config = dict(
    model='encoder-decoder audio transcriber',
    train_examples=26041,
    gain_aug_db=10,
    encoder_layers=12,
    encoder_width=128,
    encoder_kernel_size=7,
    fusion='cross_attention',
    decoder_norm='rmsnorm',
    decoder_head_dim=64,
    beta1=0.9,
    eps=1e-10,
    max_grad_norm=1.0,
    batch_size=256,
)
Rows from block 9 of the audio encoder of a small encoder-decoder audio transcriber, named by matrix and row number. Rows with one number belong to one neuron. Each number is 500 + 25 x the weight over its row's rms, rounded and kept within 0 to 999. All counts start at 0. Numbers have three digits each.
After each neuron's rows are labels from the 100 clips, of 14848, where the neuron reaches its highest value: "top examples" is what is common among them; "loudest" is the band of the loudest frequency at the time of the peak. Only what is clearly more common there than usual is listed. The data: short read English sentences (LibriTTS-R). In brackets: how many of the 100, against the usual share in percent.
# fc1: MLP up (encoder.blocks.9.mlp.fc1.weight, 512x128), inputs 0-127
# fc2: MLP down (encoder.blocks.9.mlp.fc2.weight, 128x512, transposed), outputs 0-127

fc1.395:489479523470508499460500495487482545532515487502499490525529521498491551501554501515481536515540513489472465537510528504517501508559482491524507512504525487481510478517501525486520489528529557504536493473525498508512510502526522543513476467568474508510508461523537496493548477494515562507524496494473495522490505513463461509527528502480516503464520522490458498529515514524506439518457
fc2.395:512457463487526526526506449511518506496497503520505507486476480470451504450525487503506531496485529517522544512513510484496485507488481468532497513490480495513510469487481512510486494423522533485512499531514518503487459470483512478505454464528490538475511474520503485508540501499541535510521462488518485528529499543478515521499527499471459479456500445441480477453506533515530516531489
top examples: the word "how" (25 vs 2.1)
loudest: 250 to 500 Hz (37 vs 13); 500 to 1000 Hz (29 vs 6.2)

fc1.151:505443495510499450521514490517498497497443506464486532512522526500493468515485509469510468500508501528517442530505461534512535485552519484423537541501551503497446476499532518498505505469494491510518488494504483524488515497534482495517502494528510459501490513494473456521504466472471487471497531502488498498504481494544481487475493511535504455473475476556469541487518488480508535510509
fc2.151:447484519503471497513483530523498492523519494485528549476507518490491525497479529533520492477482506487474528523458515491512526506521526453496481478581510523518546492537487506500498509465499481482495492441503498548493542517465502493526508454511516548500529505546505523493468483496494440495509476512477455480451467517482523509543503532515475492512488531467524499484498509486515483466476
top examples: the word "the" (69 vs 24.9)
loudest: 250 to 500 Hz (36 vs 13)

fc1.138:538469528464488483527522506525513479499525511532509441507493546490521525498469520479485516530521522501524488542498496508510506502490484542500507491442534480489508520489473499530532511476494495503512532465518528480515502482496457526443484463522492502472507518491507469478491496518481500500495457480534525476567499513483490526550551544555504487502509514491463486548513494440495493485479
fc2.138:544483468524501496487487519454530495477478486502531513536451492536506482486508523532546506500478448530487509455532518456483503524479496452497497506492425509460476514480479457504524472489493520481528496529570510465499509475542531505499482523488503484495514499525528543469511521513525529502517494474508476471529538482499510515516500502454511489492490493505500529498446472541495518497511
top examples: the word "not" (58 vs 6.3); the word "do" (55 vs 4.1); the word "i" (44 vs 18.1)
loudest: 250 to 500 Hz (50 vs 13)

fc1.368:511504470515507512566501475510526485508459501496499499519499507515492530537519470458498488492504547450479437529546493470496555519501493472491513469497532526522522473525526495537496515452509521485551514456512482538490512514515509495513523477539505505505508459499472505490524500460518536473488549491485510509525468539509487530502492488532503495461445471539471507515519475488491500488535
fc2.368:481491512563463497500477515528533546507485495505497532496512491489448518529559535550441477457486507516503521491481478501540536517478534483487508525542530498488530498524492466498448502515494453490515505484502482499496484514473504512504499500514533503473533530518515539468537483517510443513498502525521482461494449483509525533548481484505510474503499530485514504498511463459478476485501
top examples: the word "the" (50 vs 24.9)
loudest: 250 to 500 Hz (30 vs 13)

fc1.378:450463486523535473467516508467530451485428520472503511500516512484509474541501501460508519522504501477477503517493493487517505541550514479459499458472533496501519496515522504509479510420512494499519495516493493507510475523581520484503499497524529487504470494506508493540514512470462519483487533513528498482503501489478537513485497457493509474481503475572519525466491491478491523475515
fc2.378:515502500492468492499478493489509559533495485492462517485486520479507522503508524555490495501494475500493506488505497481546530501468504525507515499483533431536518469504491485452494518530492452503480487417513516531507505483538499475504514468522511537498528497499514471477524475497539485500485517473509520523464445501479493567520491542503513507498502550501503544493500452504491510453537
top examples: the word "i" (57 vs 18.1)
loudest: 250 to 500 Hz (33 vs 13)

fc1.142:451494544542497486519469455499526520491484498515506486501473501524515506506492537516480535501494516506497430498490510495504528468519498532525516487477564499506516487495497482518488505483470498496507496495507514494519509515486472568507518497543482524473524505475535523518571515488515527461492504516480471513520525498496483486522488505570484476456459518503507574535493474473541479519526
fc2.142:531447476510502456480478451476536517519468520491496505502472452487472507500537551493500445516504507519501519476515488481485493520545524449511525484519468521494504500540495524500546529509481492456502511533498519466537433486518528513490545504499501481497539479548502542502508484523470480463523492515502506505566484507493465473503502501517541478476515491502508493470521510472490509502471
top examples: the word "you" (45 vs 15.2)
loudest: 250 to 500 Hz (36 vs 13)

fc1.164:491485493537511512480507540500412487525483482512437505508501485503451490514506475487486500499509492472527506504476456512533484516494491468482486456478503473499525509519497536496536557521497452523516487522477466483530479486527496530509480525517495530510485469571489480476499467454543510480479473497498477455460525493509514479487502540497512524513511505552535479528479505506527498508488
fc2.164:527550482465548522459521504514458458521512533492542492478513523526500466482511484454482524506517510475485478485523484507457501471521479548481508514492471470486475466431479481499512471514470510458498490504481543527482457502482502494522487516497517504513519517470503544507508536529516473532496459502442485494467514509472515487452514471523491486542489504525525501495470508503532466494522
top examples: the word "was" (28 vs 10)
loudest: 500 to 1000 Hz (35 vs 6.2)

fc1.505:523500517487458501538514497533541553556479542488502520518532440486481504476508504505469482475499482504511496499511512481495544478470446474516462493463520489542511496491459482499458512472489519492485523524513532472490534442496485514492478484553518491533545500481494460469530493458505528468499498456503492496539515469484512504493486516496526517508456474520469532526493529485492502498479
fc2.505:487552509497487528488496488522522476498461530533514511493477497469535507481545461531489466499529468537478525520528533483492489530472480521499508466466467478521503529554491509471549527463502531480494485518508520524494536530475451494510499469487532487496514517546482487528501491496472526484565506485481536509545469531504464527496504488483488488503518502500520479446494540515518485510452
top examples: the word "down" (27 vs 0.8)
loudest: 500 to 1000 Hz (31 vs 6.2)

fc1.274:519496510478523468508515514498521481555468526505503467513514529496459509459533490521474530551499490519549488519502517450508495508507490483482472470520500483522463466517559493498554484509500523512515479489469498521520520466520481475490496498488518547474526504511499471518477518506493532539473486485528491480480514475463519498543522514499519473501537497566463519511442453457493529518487
fc2.274:495570515502481506507514498455481528540501451500515451473495531448517479480505482522494464496491514505491503521492507495486497465490452515475499517494508454501457492489487516483488500525510485471478492478474567484491526522498519486545484496503523476518485542486476476489435484484501519482485464541532477526492467543481495482476522494457491460514489473463513493495448486520543474516482
top examples: the word "is" (27 vs 8.4)
loudest: 250 to 500 Hz (41 vs 13)

fc1.15:500522493535482458483492432483491510495456500483481507507498511468469485500475488493492516473492492507532468530494494489495544532471470497503514540551546512536527458498499485503498553480531507472578502476506524477493492525511497519531497509522486535474524514549520498534470470475538498487533519474498532523525498493583490485506511465528486471489491486505499505529526512514515509502471
fc2.15:529488534442484447495513518469486465491463519497501463540491481469515518517471467521464504465507502530465552493497504528527488493489516498489486515504514506476548469505493498482479454514509461472499478498511490528483463535472528481488507490519517509492496480519511526516536485530487462523467500572521502517552482490504502435509537517505492465528513515516502511474483548517527490481456
top examples: the word "the" (58 vs 24.9)
loudest: 500 to 1000 Hz (26 vs 6.2)

fc1.100:527489542492533507464503509468516503549483508491488499498476506456506529473521445506478491529475530518499480501489499503551500496514463483525517510502553470530471526498516516529558508513521513479481514489549547471474544479506520526465499471531498500490528471518517494492519505480467517518546542462527504477497494492484520540513536512522516511508493509497507501517575472478526532459469
fc2.100:491481477525511570523509543493508483474444495503566503509501476517491525486481489491518533490500502484527545505536491529491523502493483457498505484455461547523481559477474507518500484449490477516516489506567541518484520470512511491522507481513497513466498506504509466493537480486528540499499468483487495516517516502540506493554490455477497537503486458507485461499506473480505540495487
top examples: the word "know" (25 vs 2.4)
loudest: 250 to 500 Hz (45 vs 13)

fc1.59:479534519498509491482494457508499532485527502480514494531478502484499500498552538484483499515509532486514494520518508480526446510525468538486514513447507494496517515492513465520477479479532488436493500482512500456525488486521479538489463458520512490491491483500505461535537517498453471469519541486545523502542482528519504545536520520526471503468477485505466548504496488432497496480454
fc2.59:523530469560474535548471530450501496495466478511497487490492513513531544512521495526521476530500514488505524505500476451483461509505486466475464505473484481475487496469468491481506494485519513456472514528544572526499474499502514459527493452532502483522482517486473527490514520538512496494484473528516501500517487515481478464513476486466535471477489441472490499478482486549489510470479
top examples: the word "no" (43 vs 3.4); the word "know" (27 vs 2.4)
loudest: 250 to 500 Hz (55 vs 13)

fc1.57:514514462468518518486485460537502492503429528475489523499492487490474510499514484497510491437550509481484462500497496492487577502555484481470536501471564504487506479463497507495481541462492477504514542459491540455481554504480464566533484487497536499517468478532492483514496496491505504478469505488499500512529530517535486509490527517534503507484499509503490521486496508509487498481494
fc2.57:489495486508484502483476485520478493513507527487534486529520541516503513530492517570459472480510516529521491506450496515526509521505530445508495501585424516500493487483469483482460541527496464494489511503476486505476480546511513545505492494491513497487496552506531512494501480500476523492513438498515500480506495461499510479510486501522493491462532488503542472480526471448522516490465
top examples: the word "the" (69 vs 24.9)
loudest: 4000 to 8000 Hz (52 vs 4.7)

fc1.489:529478495527495489539511451490501486531472504525488487530529498489470510528527486487498535512536504476535492465537513506495486557510481492508488530504512503466507527491521468469497476441449516490496479536510487516481511482528488501523491466462529539489544441514486450526512552495516530460504520497501509478472515463495474477485490491509528491478516510547470471501469495445504538471524
fc2.489:453511525502488524484492534492506509530519514515511512504484496478489490502521519526455488473542509508503535502492524500521516461466460498496514469493481471459545470514483533478486528507494470481480489535478467546525495526486497502516493501515497496508507467534511544514538469509574514506490470450541483508543466504485498491491488482534459455529556468452458514507462475477482502506480
top examples: the word "his" (27 vs 4); the word "is" (27 vs 8.4)
loudest: 250 to 500 Hz (49 vs 13)

fc1.107:488504504547486476555506491517506514532428476473507514505506502506475546475501503480544544496504498523515486546431480513494509524477503514477519490492550515496522468541479491566459478517487507485554512488502522531499523479525501501499478484506511460517525499500488537505506534490476499483471530479498515501552463530483491527472487531531487461507493505549495531519532503482476504529510
fc2.107:496479524535480461495493534520541499492530524506492497533516481466520533458494531553534516458465521524481501488532520532544492495514485450520468525532507475487532493565482506556495531494500516491512483555501477504508485478485510541465478460491494537488512510526495476477518532490493489503519521499514532470484439505515494484533502470523496484473504467480507514449528483518488519489526
top examples: the word "a" (29 vs 11.7)
loudest: 4000 to 8000 Hz (68 vs 4.7)

fc1.159:463415539466495519502494496498485495504516500447490480508479508520529525526537464461519529488480484501494474549525518488525478470524466484505506512492499529483513467503507494492492448515529461511528534443495508513503496523518488508508482521508511452489469485504455516527515490497478523513503524486514463481527474552533513522567469542513493522506497460478511472529527512512535489518510
fc2.159:542490508474519479488478440518489496515509477503492491499523463533506492509541524483487515515471521530558500461490501478511469500470470532500510512546529475509510511499549499466529504477459456461487500497499544555494478539490493507528509463504552532487508480490536510569480518500495535491495518526508506491534483493505429439524508529506500501494479485518508487485504511530504472503522
top examples: the word "i" (42 vs 18.1); the word "about" (26 vs 1.5)
loudest: 500 to 1000 Hz (41 vs 6.2)

fc1.224:538473505420497442493566493455540496487518494538472469483518509470512470480497513489497508513533496506488473503495484475519505505499541466474512507461482482506531464525487507467492563462497502470494552491530510490489501478504485516498461501511494550521506475497505510506485502531532511505489485491534508542492512487490477536514509498505489488498483535517469552513478469470544444491522
fc2.224:491572477552477501493513506500528506503565502484552466482472519472472504503478497514481503476471524462471515450522542526492493528453523483507477517502468505454471480499535478516512485500495505496525510525518495504514523524498503478522456463498490501523472537455518528528491553572480504509504501481551500498465499534490523511509507491471471479475491491484520513551504497490490484499495
top examples: the word "you" (46 vs 15.2); the word "do" (26 vs 4.1)
loudest: 250 to 500 Hz (34 vs 13)