From a checkpoint of a small encoder-decoder audio transcriber: encoder activation relu.
Rows from block 7 of the text decoder of a small encoder-decoder audio transcriber, named by matrix and row number. Rows with one number belong to one neuron. Each number is 128 + 32 x the weight over its row's rms, rounded and kept within 0 to 255. All counts start at 0. Numbers have three digits each.
After each neuron's rows are labels from the 100 texts, of 14848, where the neuron reaches its highest value: "tokens" is the input token at the peak. Only what is clearly more common there than usual is listed. The data: short read English sentences (LibriTTS-R). In brackets: how many of the 100.
# fc1: MLP up (decoder.blocks.7.mlp.fc1.weight, 512x128), inputs 43-85
# fc2: MLP down (decoder.blocks.7.mlp.fc2.weight, 128x512, transposed), outputs 43-85

fc1.17:101158135093141095110106123097078144163159134145175100096069226110144145224136143091155114120159141147124118153114106110147128117
fc2.17:147185104171157127119163142126123101158146108145157103144144126119164070094153128093139155148196133143129146081104111102089172125
tokens: "i" (99)

fc1.467:147112159179091114086183150093128125099098102136145102085118068086125127115071158109210107097112146111058125078136147147151190191
fc2.467:159138139118132130123064113114123133148150088125192125142209084161096107124175081153155120175109115110214077166101161126105115085
tokens: "t" (60)

fc1.157:123096116103127126127110117135073174083154130100099131057099142143079154157110110083121088135118181077076140166167093109152165117
fc2.157:151118121111093114164123133074100149114126105115156122050134134101104197098099114095062078144077133120149124124108148131150131178
tokens: "d" (33); "o" (25); "r" (21); "f" (19)

fc1.391:128068077172171115140047113090108118124134121152207111109122135112132181104135102083087112148094153141128148198138144078136126107
fc2.391:069180106073151109104150124096139137084148113097071141094150105115159087143171137131123081135151154155134141125136117166148124094
tokens: "t" (39); "n" (36)

fc1.314:107147050153156129125147144080129156142107096206103134187107157149084165127120103122195111106099179130085149114103181100151090166
fc2.314:151142104117133148137179128155097103136130124049093116102150061080143072132144170191134108098169135119097120139184103170076146130
tokens: "i" (76); "a" (19)

fc1.45:145149124121142134067161122091078130149101105114200134125150142164121179182145148130125128143170091151093119172185182144096076111
fc2.45:159128129124132103133067114120132135153098126123141149097046138092107140097126199180107178048136145109146117113143116164148159138
tokens: "r" (90)

fc1.282:178132144137118130124158084086118098102096147130180099103111064092104147087110177151194098102112123069097122109135134103175139144
fc2.282:136128157168107121161093150172123164174157100065084100111168098142090123127121118183159124158111135136171140109124122107145152124
tokens: "o" (37); "t" (16); "m" (9)

fc1.425:176121113118114095070146147153141143123114153129134175081075112138101182158129167101117087077123122072137130159167132116177111170
fc2.425:094050086132143088120154164113147149116095096146103120100108171132088150093124129166086147091088162105115047138110142115081124160
tokens: "d" (46); "w" (31); "u" (17)

fc1.320:124146118105117119180139131161063117160180122179136131177116120128094155138132162136167069071081159116112133127097120086177094137
fc2.320:141147124112091112137147159177155150110125088142075131073174073100165103091115145096158133104171120055115153096133108168070179081
tokens: " " (80)

fc1.15:081058133072104169150148069117160085119146153130075147129154086111083154133097068166139071140105148103101110206136102116100088148
fc2.15:114156157157087138168142143118126187134114115136136085075130129169170145111129179135057153162108117094151178120054227105183169088
tokens: "a" (69); "n" (15)

fc1.388:169130131166126138157105138180141126157113099092137187097144083156171151127096101111131067096173126130076128138107120096126167110
fc2.388:117144092074169135175149152131143149120148090118159074119102074074130087089172055106099098111100163046135110139168135118103100147
tokens: " " (73); "o" (23)

fc1.488:131133181106136194059150091143132168084060132116173078118113122155091159098085145146124128100134129116099167126140155076177139150
fc2.488:136142140147156108126113146117124123221098106058090162122163165092187093121111099173163119178142151122148132116140118156074136115
tokens: "e" (38); "a" (23); "l" (17); "<end>" (16)

fc1.252:137191204115078085104108162095094169162168084215127137126064129108125117106095167179153117225121125090158149174070092171091144127
fc2.252:145110132169148179119096139168136135084089115136143197121140105140123135125160130092140155090093094113103134131092173107138156162
tokens: "t" (18); "m" (16); "r" (15); "f" (8)

fc1.84:162122117123161113174206100090124100145110108136113160108091135204154085091144150114086159065092110123173054139123081117122120134
fc2.84:120096126138103162072094157150114182089142112103154088147125084123120177119081162122117106086130090148077177159203099129149067121
tokens: "r" (39); "g" (16); "j" (9)

fc1.245:172159179119102127146127087142114106102104181149191093083104056109098127084069165138205112098099097073098118120113107115135155109
fc2.245:134109166125120112127059152188128201182141108105149129144184145144130146098161107126097141130123136111159148118114153114113144084
tokens: "t" (45); "<end>" (18)

fc1.419:085094132167126132153119151133145089107136128172142056121122103071118139173137040101113128091125157123139108121156091148180136097
fc2.419:168135126138122143148130105116184064145086095139128121114116095103130139144126147141167075106126092106112173112116118110124153157
tokens: "h" (46); "l" (14); "n" (12); "m" (9)

fc1.9:097088105133134096118138137093105144133089098153139081097124111123085168157097085070095104126151156120193166104181141089101126141
fc2.9:117127130121153096186116124105145138145132075136146147111128129090155136125126115064119090175135136146089174168170111097112081165
tokens: "a" (44); "l" (41)

fc1.409:112117150134140117144122141110109116128152060133203125112066115084174177160170104077143135083136122101079096127144057094177117124
fc2.409:077143140139116142144163067136109106070130149148163134135138093105146117143138146101135140151136111140225172141136119117083169100
tokens: "i" (90); "r" (9)

fc1.272:139163143111107092139093152137090173120196125204131065092142089080152119110122166150113102161154127142155138182110109179095162085
fc2.272:145103192120124161125096129160178142132099157149151192147127160112126142125161101053124228118098143057135148135098183114105141150
tokens: "w" (26); "h" (22)

fc1.367:153114150121112102166141127092151164114125084112110175120156150088131159170120130000091040164109133160132090080182128125117105135
fc2.367:155149125120151205175129091197137188131090088152122124118189190130113116148147111158097112126140133175132143173140091126116164097
tokens: "a" (41); "n" (31); "f" (13); "c" (12)

fc1.455:128162088185140095215136062101150068128143067138123152093134076121104115132165107073144080092123126124100153133118126189190151141
fc2.455:103150138116102091123122167154095124116170107048195161159190066135096171132068139204124102173139162115144110124164153081128114089
tokens: "h" (32); "a" (17); "r" (12); "g" (11)

fc1.331:138128116136108079118112095070144116106126105155145167111099115184164141147100120123087094082113091065146066145129058117121144161
fc2.331:156119110123132133091116162149166208160113156138137121146151171155112120029142118114147204156165178153075129100137115116180104095
tokens: "e" (80)

fc1.201:123127172056171158136158082132120137171157159107137095056131099159166157142100146109123074109159132090178091111078116115113143113
fc2.201:101150137094109168153084154090181111115116082118136136141152087072121097056118152188130179158129140115109131062112134111157130111
tokens: "r" (46); "o" (23); "y" (7)

fc1.420:158149115141135132102148067116127107091131159110173094142088058155076141092122146156160117068084131057136126070125110076186147133
fc2.420:159111158099121133115107169187128183181147098075116124125217092084119123118106098106131136126156137186098113132185114154079094098
tokens: " " (63); "<end>" (15)

fc1.437:098106143067115143143095218172132163129110092137098124156106088122135123141176127143123165182141124153140171139130182139089118155
fc2.437:143129126103207130089169089039111127150125165140143146097132196111172119182111099137139134163086140137089137111068138153140144128
tokens: "t" (16); "<end>" (16); "y" (9)

fc1.140:135144101096126126145154081114041104146137117110140129075147084176092167139157137060100125113088162089093121133148124170098101106
fc2.140:186134151136122133148150163137100100165143112091102071064138145113169137104149114136149095131183092178190123114087093117148127107
tokens: "w" (40); "v" (23); "r" (19); "l" (7)

fc1.62:149173074122131098137148160161092121139194163143174116165103107144128143095076174194120122094094131068140136086141126072133103168
fc2.62:165108156121111133157145147150173198138134107106075088127185109086092095133158108108147136104138134114150130135134071165170167126
tokens: " " (41); "t" (29); "o" (13); "m" (12)

fc1.144:142105115184120100188134162110055097189113103140132098100100082190177157098110054088120089116137107095113092160096116098143154202
fc2.144:057109124127137129077119092100118149120144149123182131140125108090056180105087213128168117121124114198119135120142141176146141104
tokens: "w" (71); "m" (9)

fc1.29:136102172105120106157162170162118141077124125129136078145050093157100132152124190156138137116170148077145176064107148089209148194
fc2.29:151143128108171132103087126144138127157146113089116197121214110098161078125132110070137126143155105152127127136111088177019131077
tokens: "r" (34); "l" (18); "n" (18); "<end>" (11)

fc1.386:132096172088136128168123085098143109139177184194140175088117093101085145155102072182175112129122143095082126131093094136108126157
fc2.386:115181081158119102165132155164112165089166088069198097147142107170093107117143159178087107163133129133155157103134235091120155078
tokens: "h" (74)

fc1.95:123118102084113141075122135098100173133243146154120091181108146153119164125076126161139113184144160130112136112124088141116092161
fc2.95:114145096197121128168136134133131137076119151161109086096124130117086081152205127206117109142140134178100082149081145109172112140
tokens: "a" (25); "n" (23); "p" (11); "'" (10)

fc1.406:117088147100161113065144122083142112138103213111145138142090144127100181131145104174181111141110162121082138108089075132131137149
fc2.406:174151081178069129200119138166105140061130114125080097094106072133085051107143160132060115145184140177149113156110153130112124137
tokens: " " (37); "i" (17); "h" (15)

fc1.301:132174173121087098127093184176122190102134154127149041140121088080085161156116167144165117201115147116084176126114204110144159139
fc2.301:157161141102158098127176092112132062149140114159110179091143154119178101161150104144143118173147160136144141087076133138095168070
tokens: "t" (15); "u" (15); "<end>" (12); "y" (11)

fc1.190:117133131111196121131113075115158079162127200190130117153072103128085174118174117173201091081074123107102106100090097109165114129
fc2.190:183119146103086122176125158222105198103119122116093098093154085138121123100088183119070140109169134115082149115167166138107121093
tokens: " " (94)

fc1.505:161148203146080105128123147189064113106189151103180093129080096099107116122129233136125088121120139070137144123120109115191156117
fc2.505:136119134104128091142130124159153118172127108116116174126208131115136147144130085070144174145145103115131155099102145145038137099
tokens: "w" (23); "u" (13); "n" (10); "<end>" (8)

fc1.38:170061117161124181111121114151100158187119115149204164109156129208155157091126194109156060166126149146145174131134057144107121138
fc2.38:103137125115132102140159140046148113133116136134079162106133151201120117155112081094127117069106136099171187093127115098112205164
tokens: "d" (42); "w" (26); "s" (14)

fc1.421:186150137118172122079071167098137122132104119151135180076108093192098146191084099127147080139097165131142095115118133152128146144
fc2.421:098120142131130142100116099136097128120135090123123096163113108167035095114084180121120085150137141092154063148135158148147115124
tokens: "w" (75); "d" (15)

fc1.479:125129107088174184111070111113135149156151189170105131165113162141108161121138093196177150114083118158126113123107096098064073123
fc2.479:144149141161137153122204146182126156148094140070115116152075139135109082106132163149109136109131173102104161097156148146094156115
tokens: "e" (39); "u" (35); "l" (9)

fc1.51:109102123145146164138196159090195084119137127123126090139117150167113163113119121072128133089115181133130123116215121104128164161
fc2.51:112069117128133162146130160192138111125132114139113128178084186089107152122095142147157125119063139119111122149162093101132120107
tokens: "o" (94)

fc1.163:129101170108132125170120113117055140108170147089143131102157110092113131219082156092156092185120152169124103147162079134157127133
fc2.163:156079116100088133087148138121161180139126135129173110145108154176067083083134118127115131085184098106114119111036101173150093120
tokens: "d" (56); "n" (18); "f" (8)

fc1.14:082137122122137184172175151099146115148149110110164120088108127176137147185143113108145120131166128145148102112177062119110100114
fc2.14:140181151131104127093133093121097113100103149156155078142123133134182082158143144094146178198134121128154207125123101128116110108
tokens: "e" (52); "i" (44)

fc1.257:131104134208089153131132155121134145086139123077111149050159171103109118157124097098141109098120141150107131153119139194136129110
fc2.257:122125139116109097127190064017139102156120127152186121166071116186119141208099131174117112161103142136168163086135154098107127059
tokens: "d" (25); "c" (12); "g" (11)

fc1.427:118060163120110151114160131117148081104135135127135180099135120084096142179136079122162082095099128139074105128150124149148160144
fc2.427:132163059146105081139098120083095149101161135101145102095130109197131119114137171220100102177119128148195164112068197100093143074
tokens: "o" (64); "m" (11); "u" (7)

fc1.330:098116099205122114164177112112160104145108102143144085102158138090097134159170084133109085083117123176134150139137069120134207111
fc2.330:113137098159106121116155096127114082157065090150185084139130129089120131127107148161134081117104135116068118065113113137128151149
tokens: "r" (40); "h" (39); "n" (11); "b" (9)

fc1.291:206097171127117133149126158146071149173138120128166136060057115128162146152151123111155029129165093094185082128157110110130106130
fc2.291:087123160142114187119122086115157132119091112082093125120108162153041163185130121108165146108148104143109167127121081099146162096
tokens: " " (37); "o" (25); "h" (11); "r" (10)

fc1.30:122075121168065163149132142150133145150147160117110144117100138212096170129105127092105102115104120114116159108117160114153162146
fc2.30:213135103138114108122129139185119144105061128152151117100093139080161081159097064149122107116099136134148167136087138079124114160
tokens: "e" (86)

fc1.451:144107178104145100109176083097083105108181087064161107166101163147150205136157165088190132083151128112144109159147093089097146148
fc2.451:139121139065142173152135136136039129161110090120182182087102155179123132204128146066129120140142174171139145148149122098150149081
tokens: "r" (91)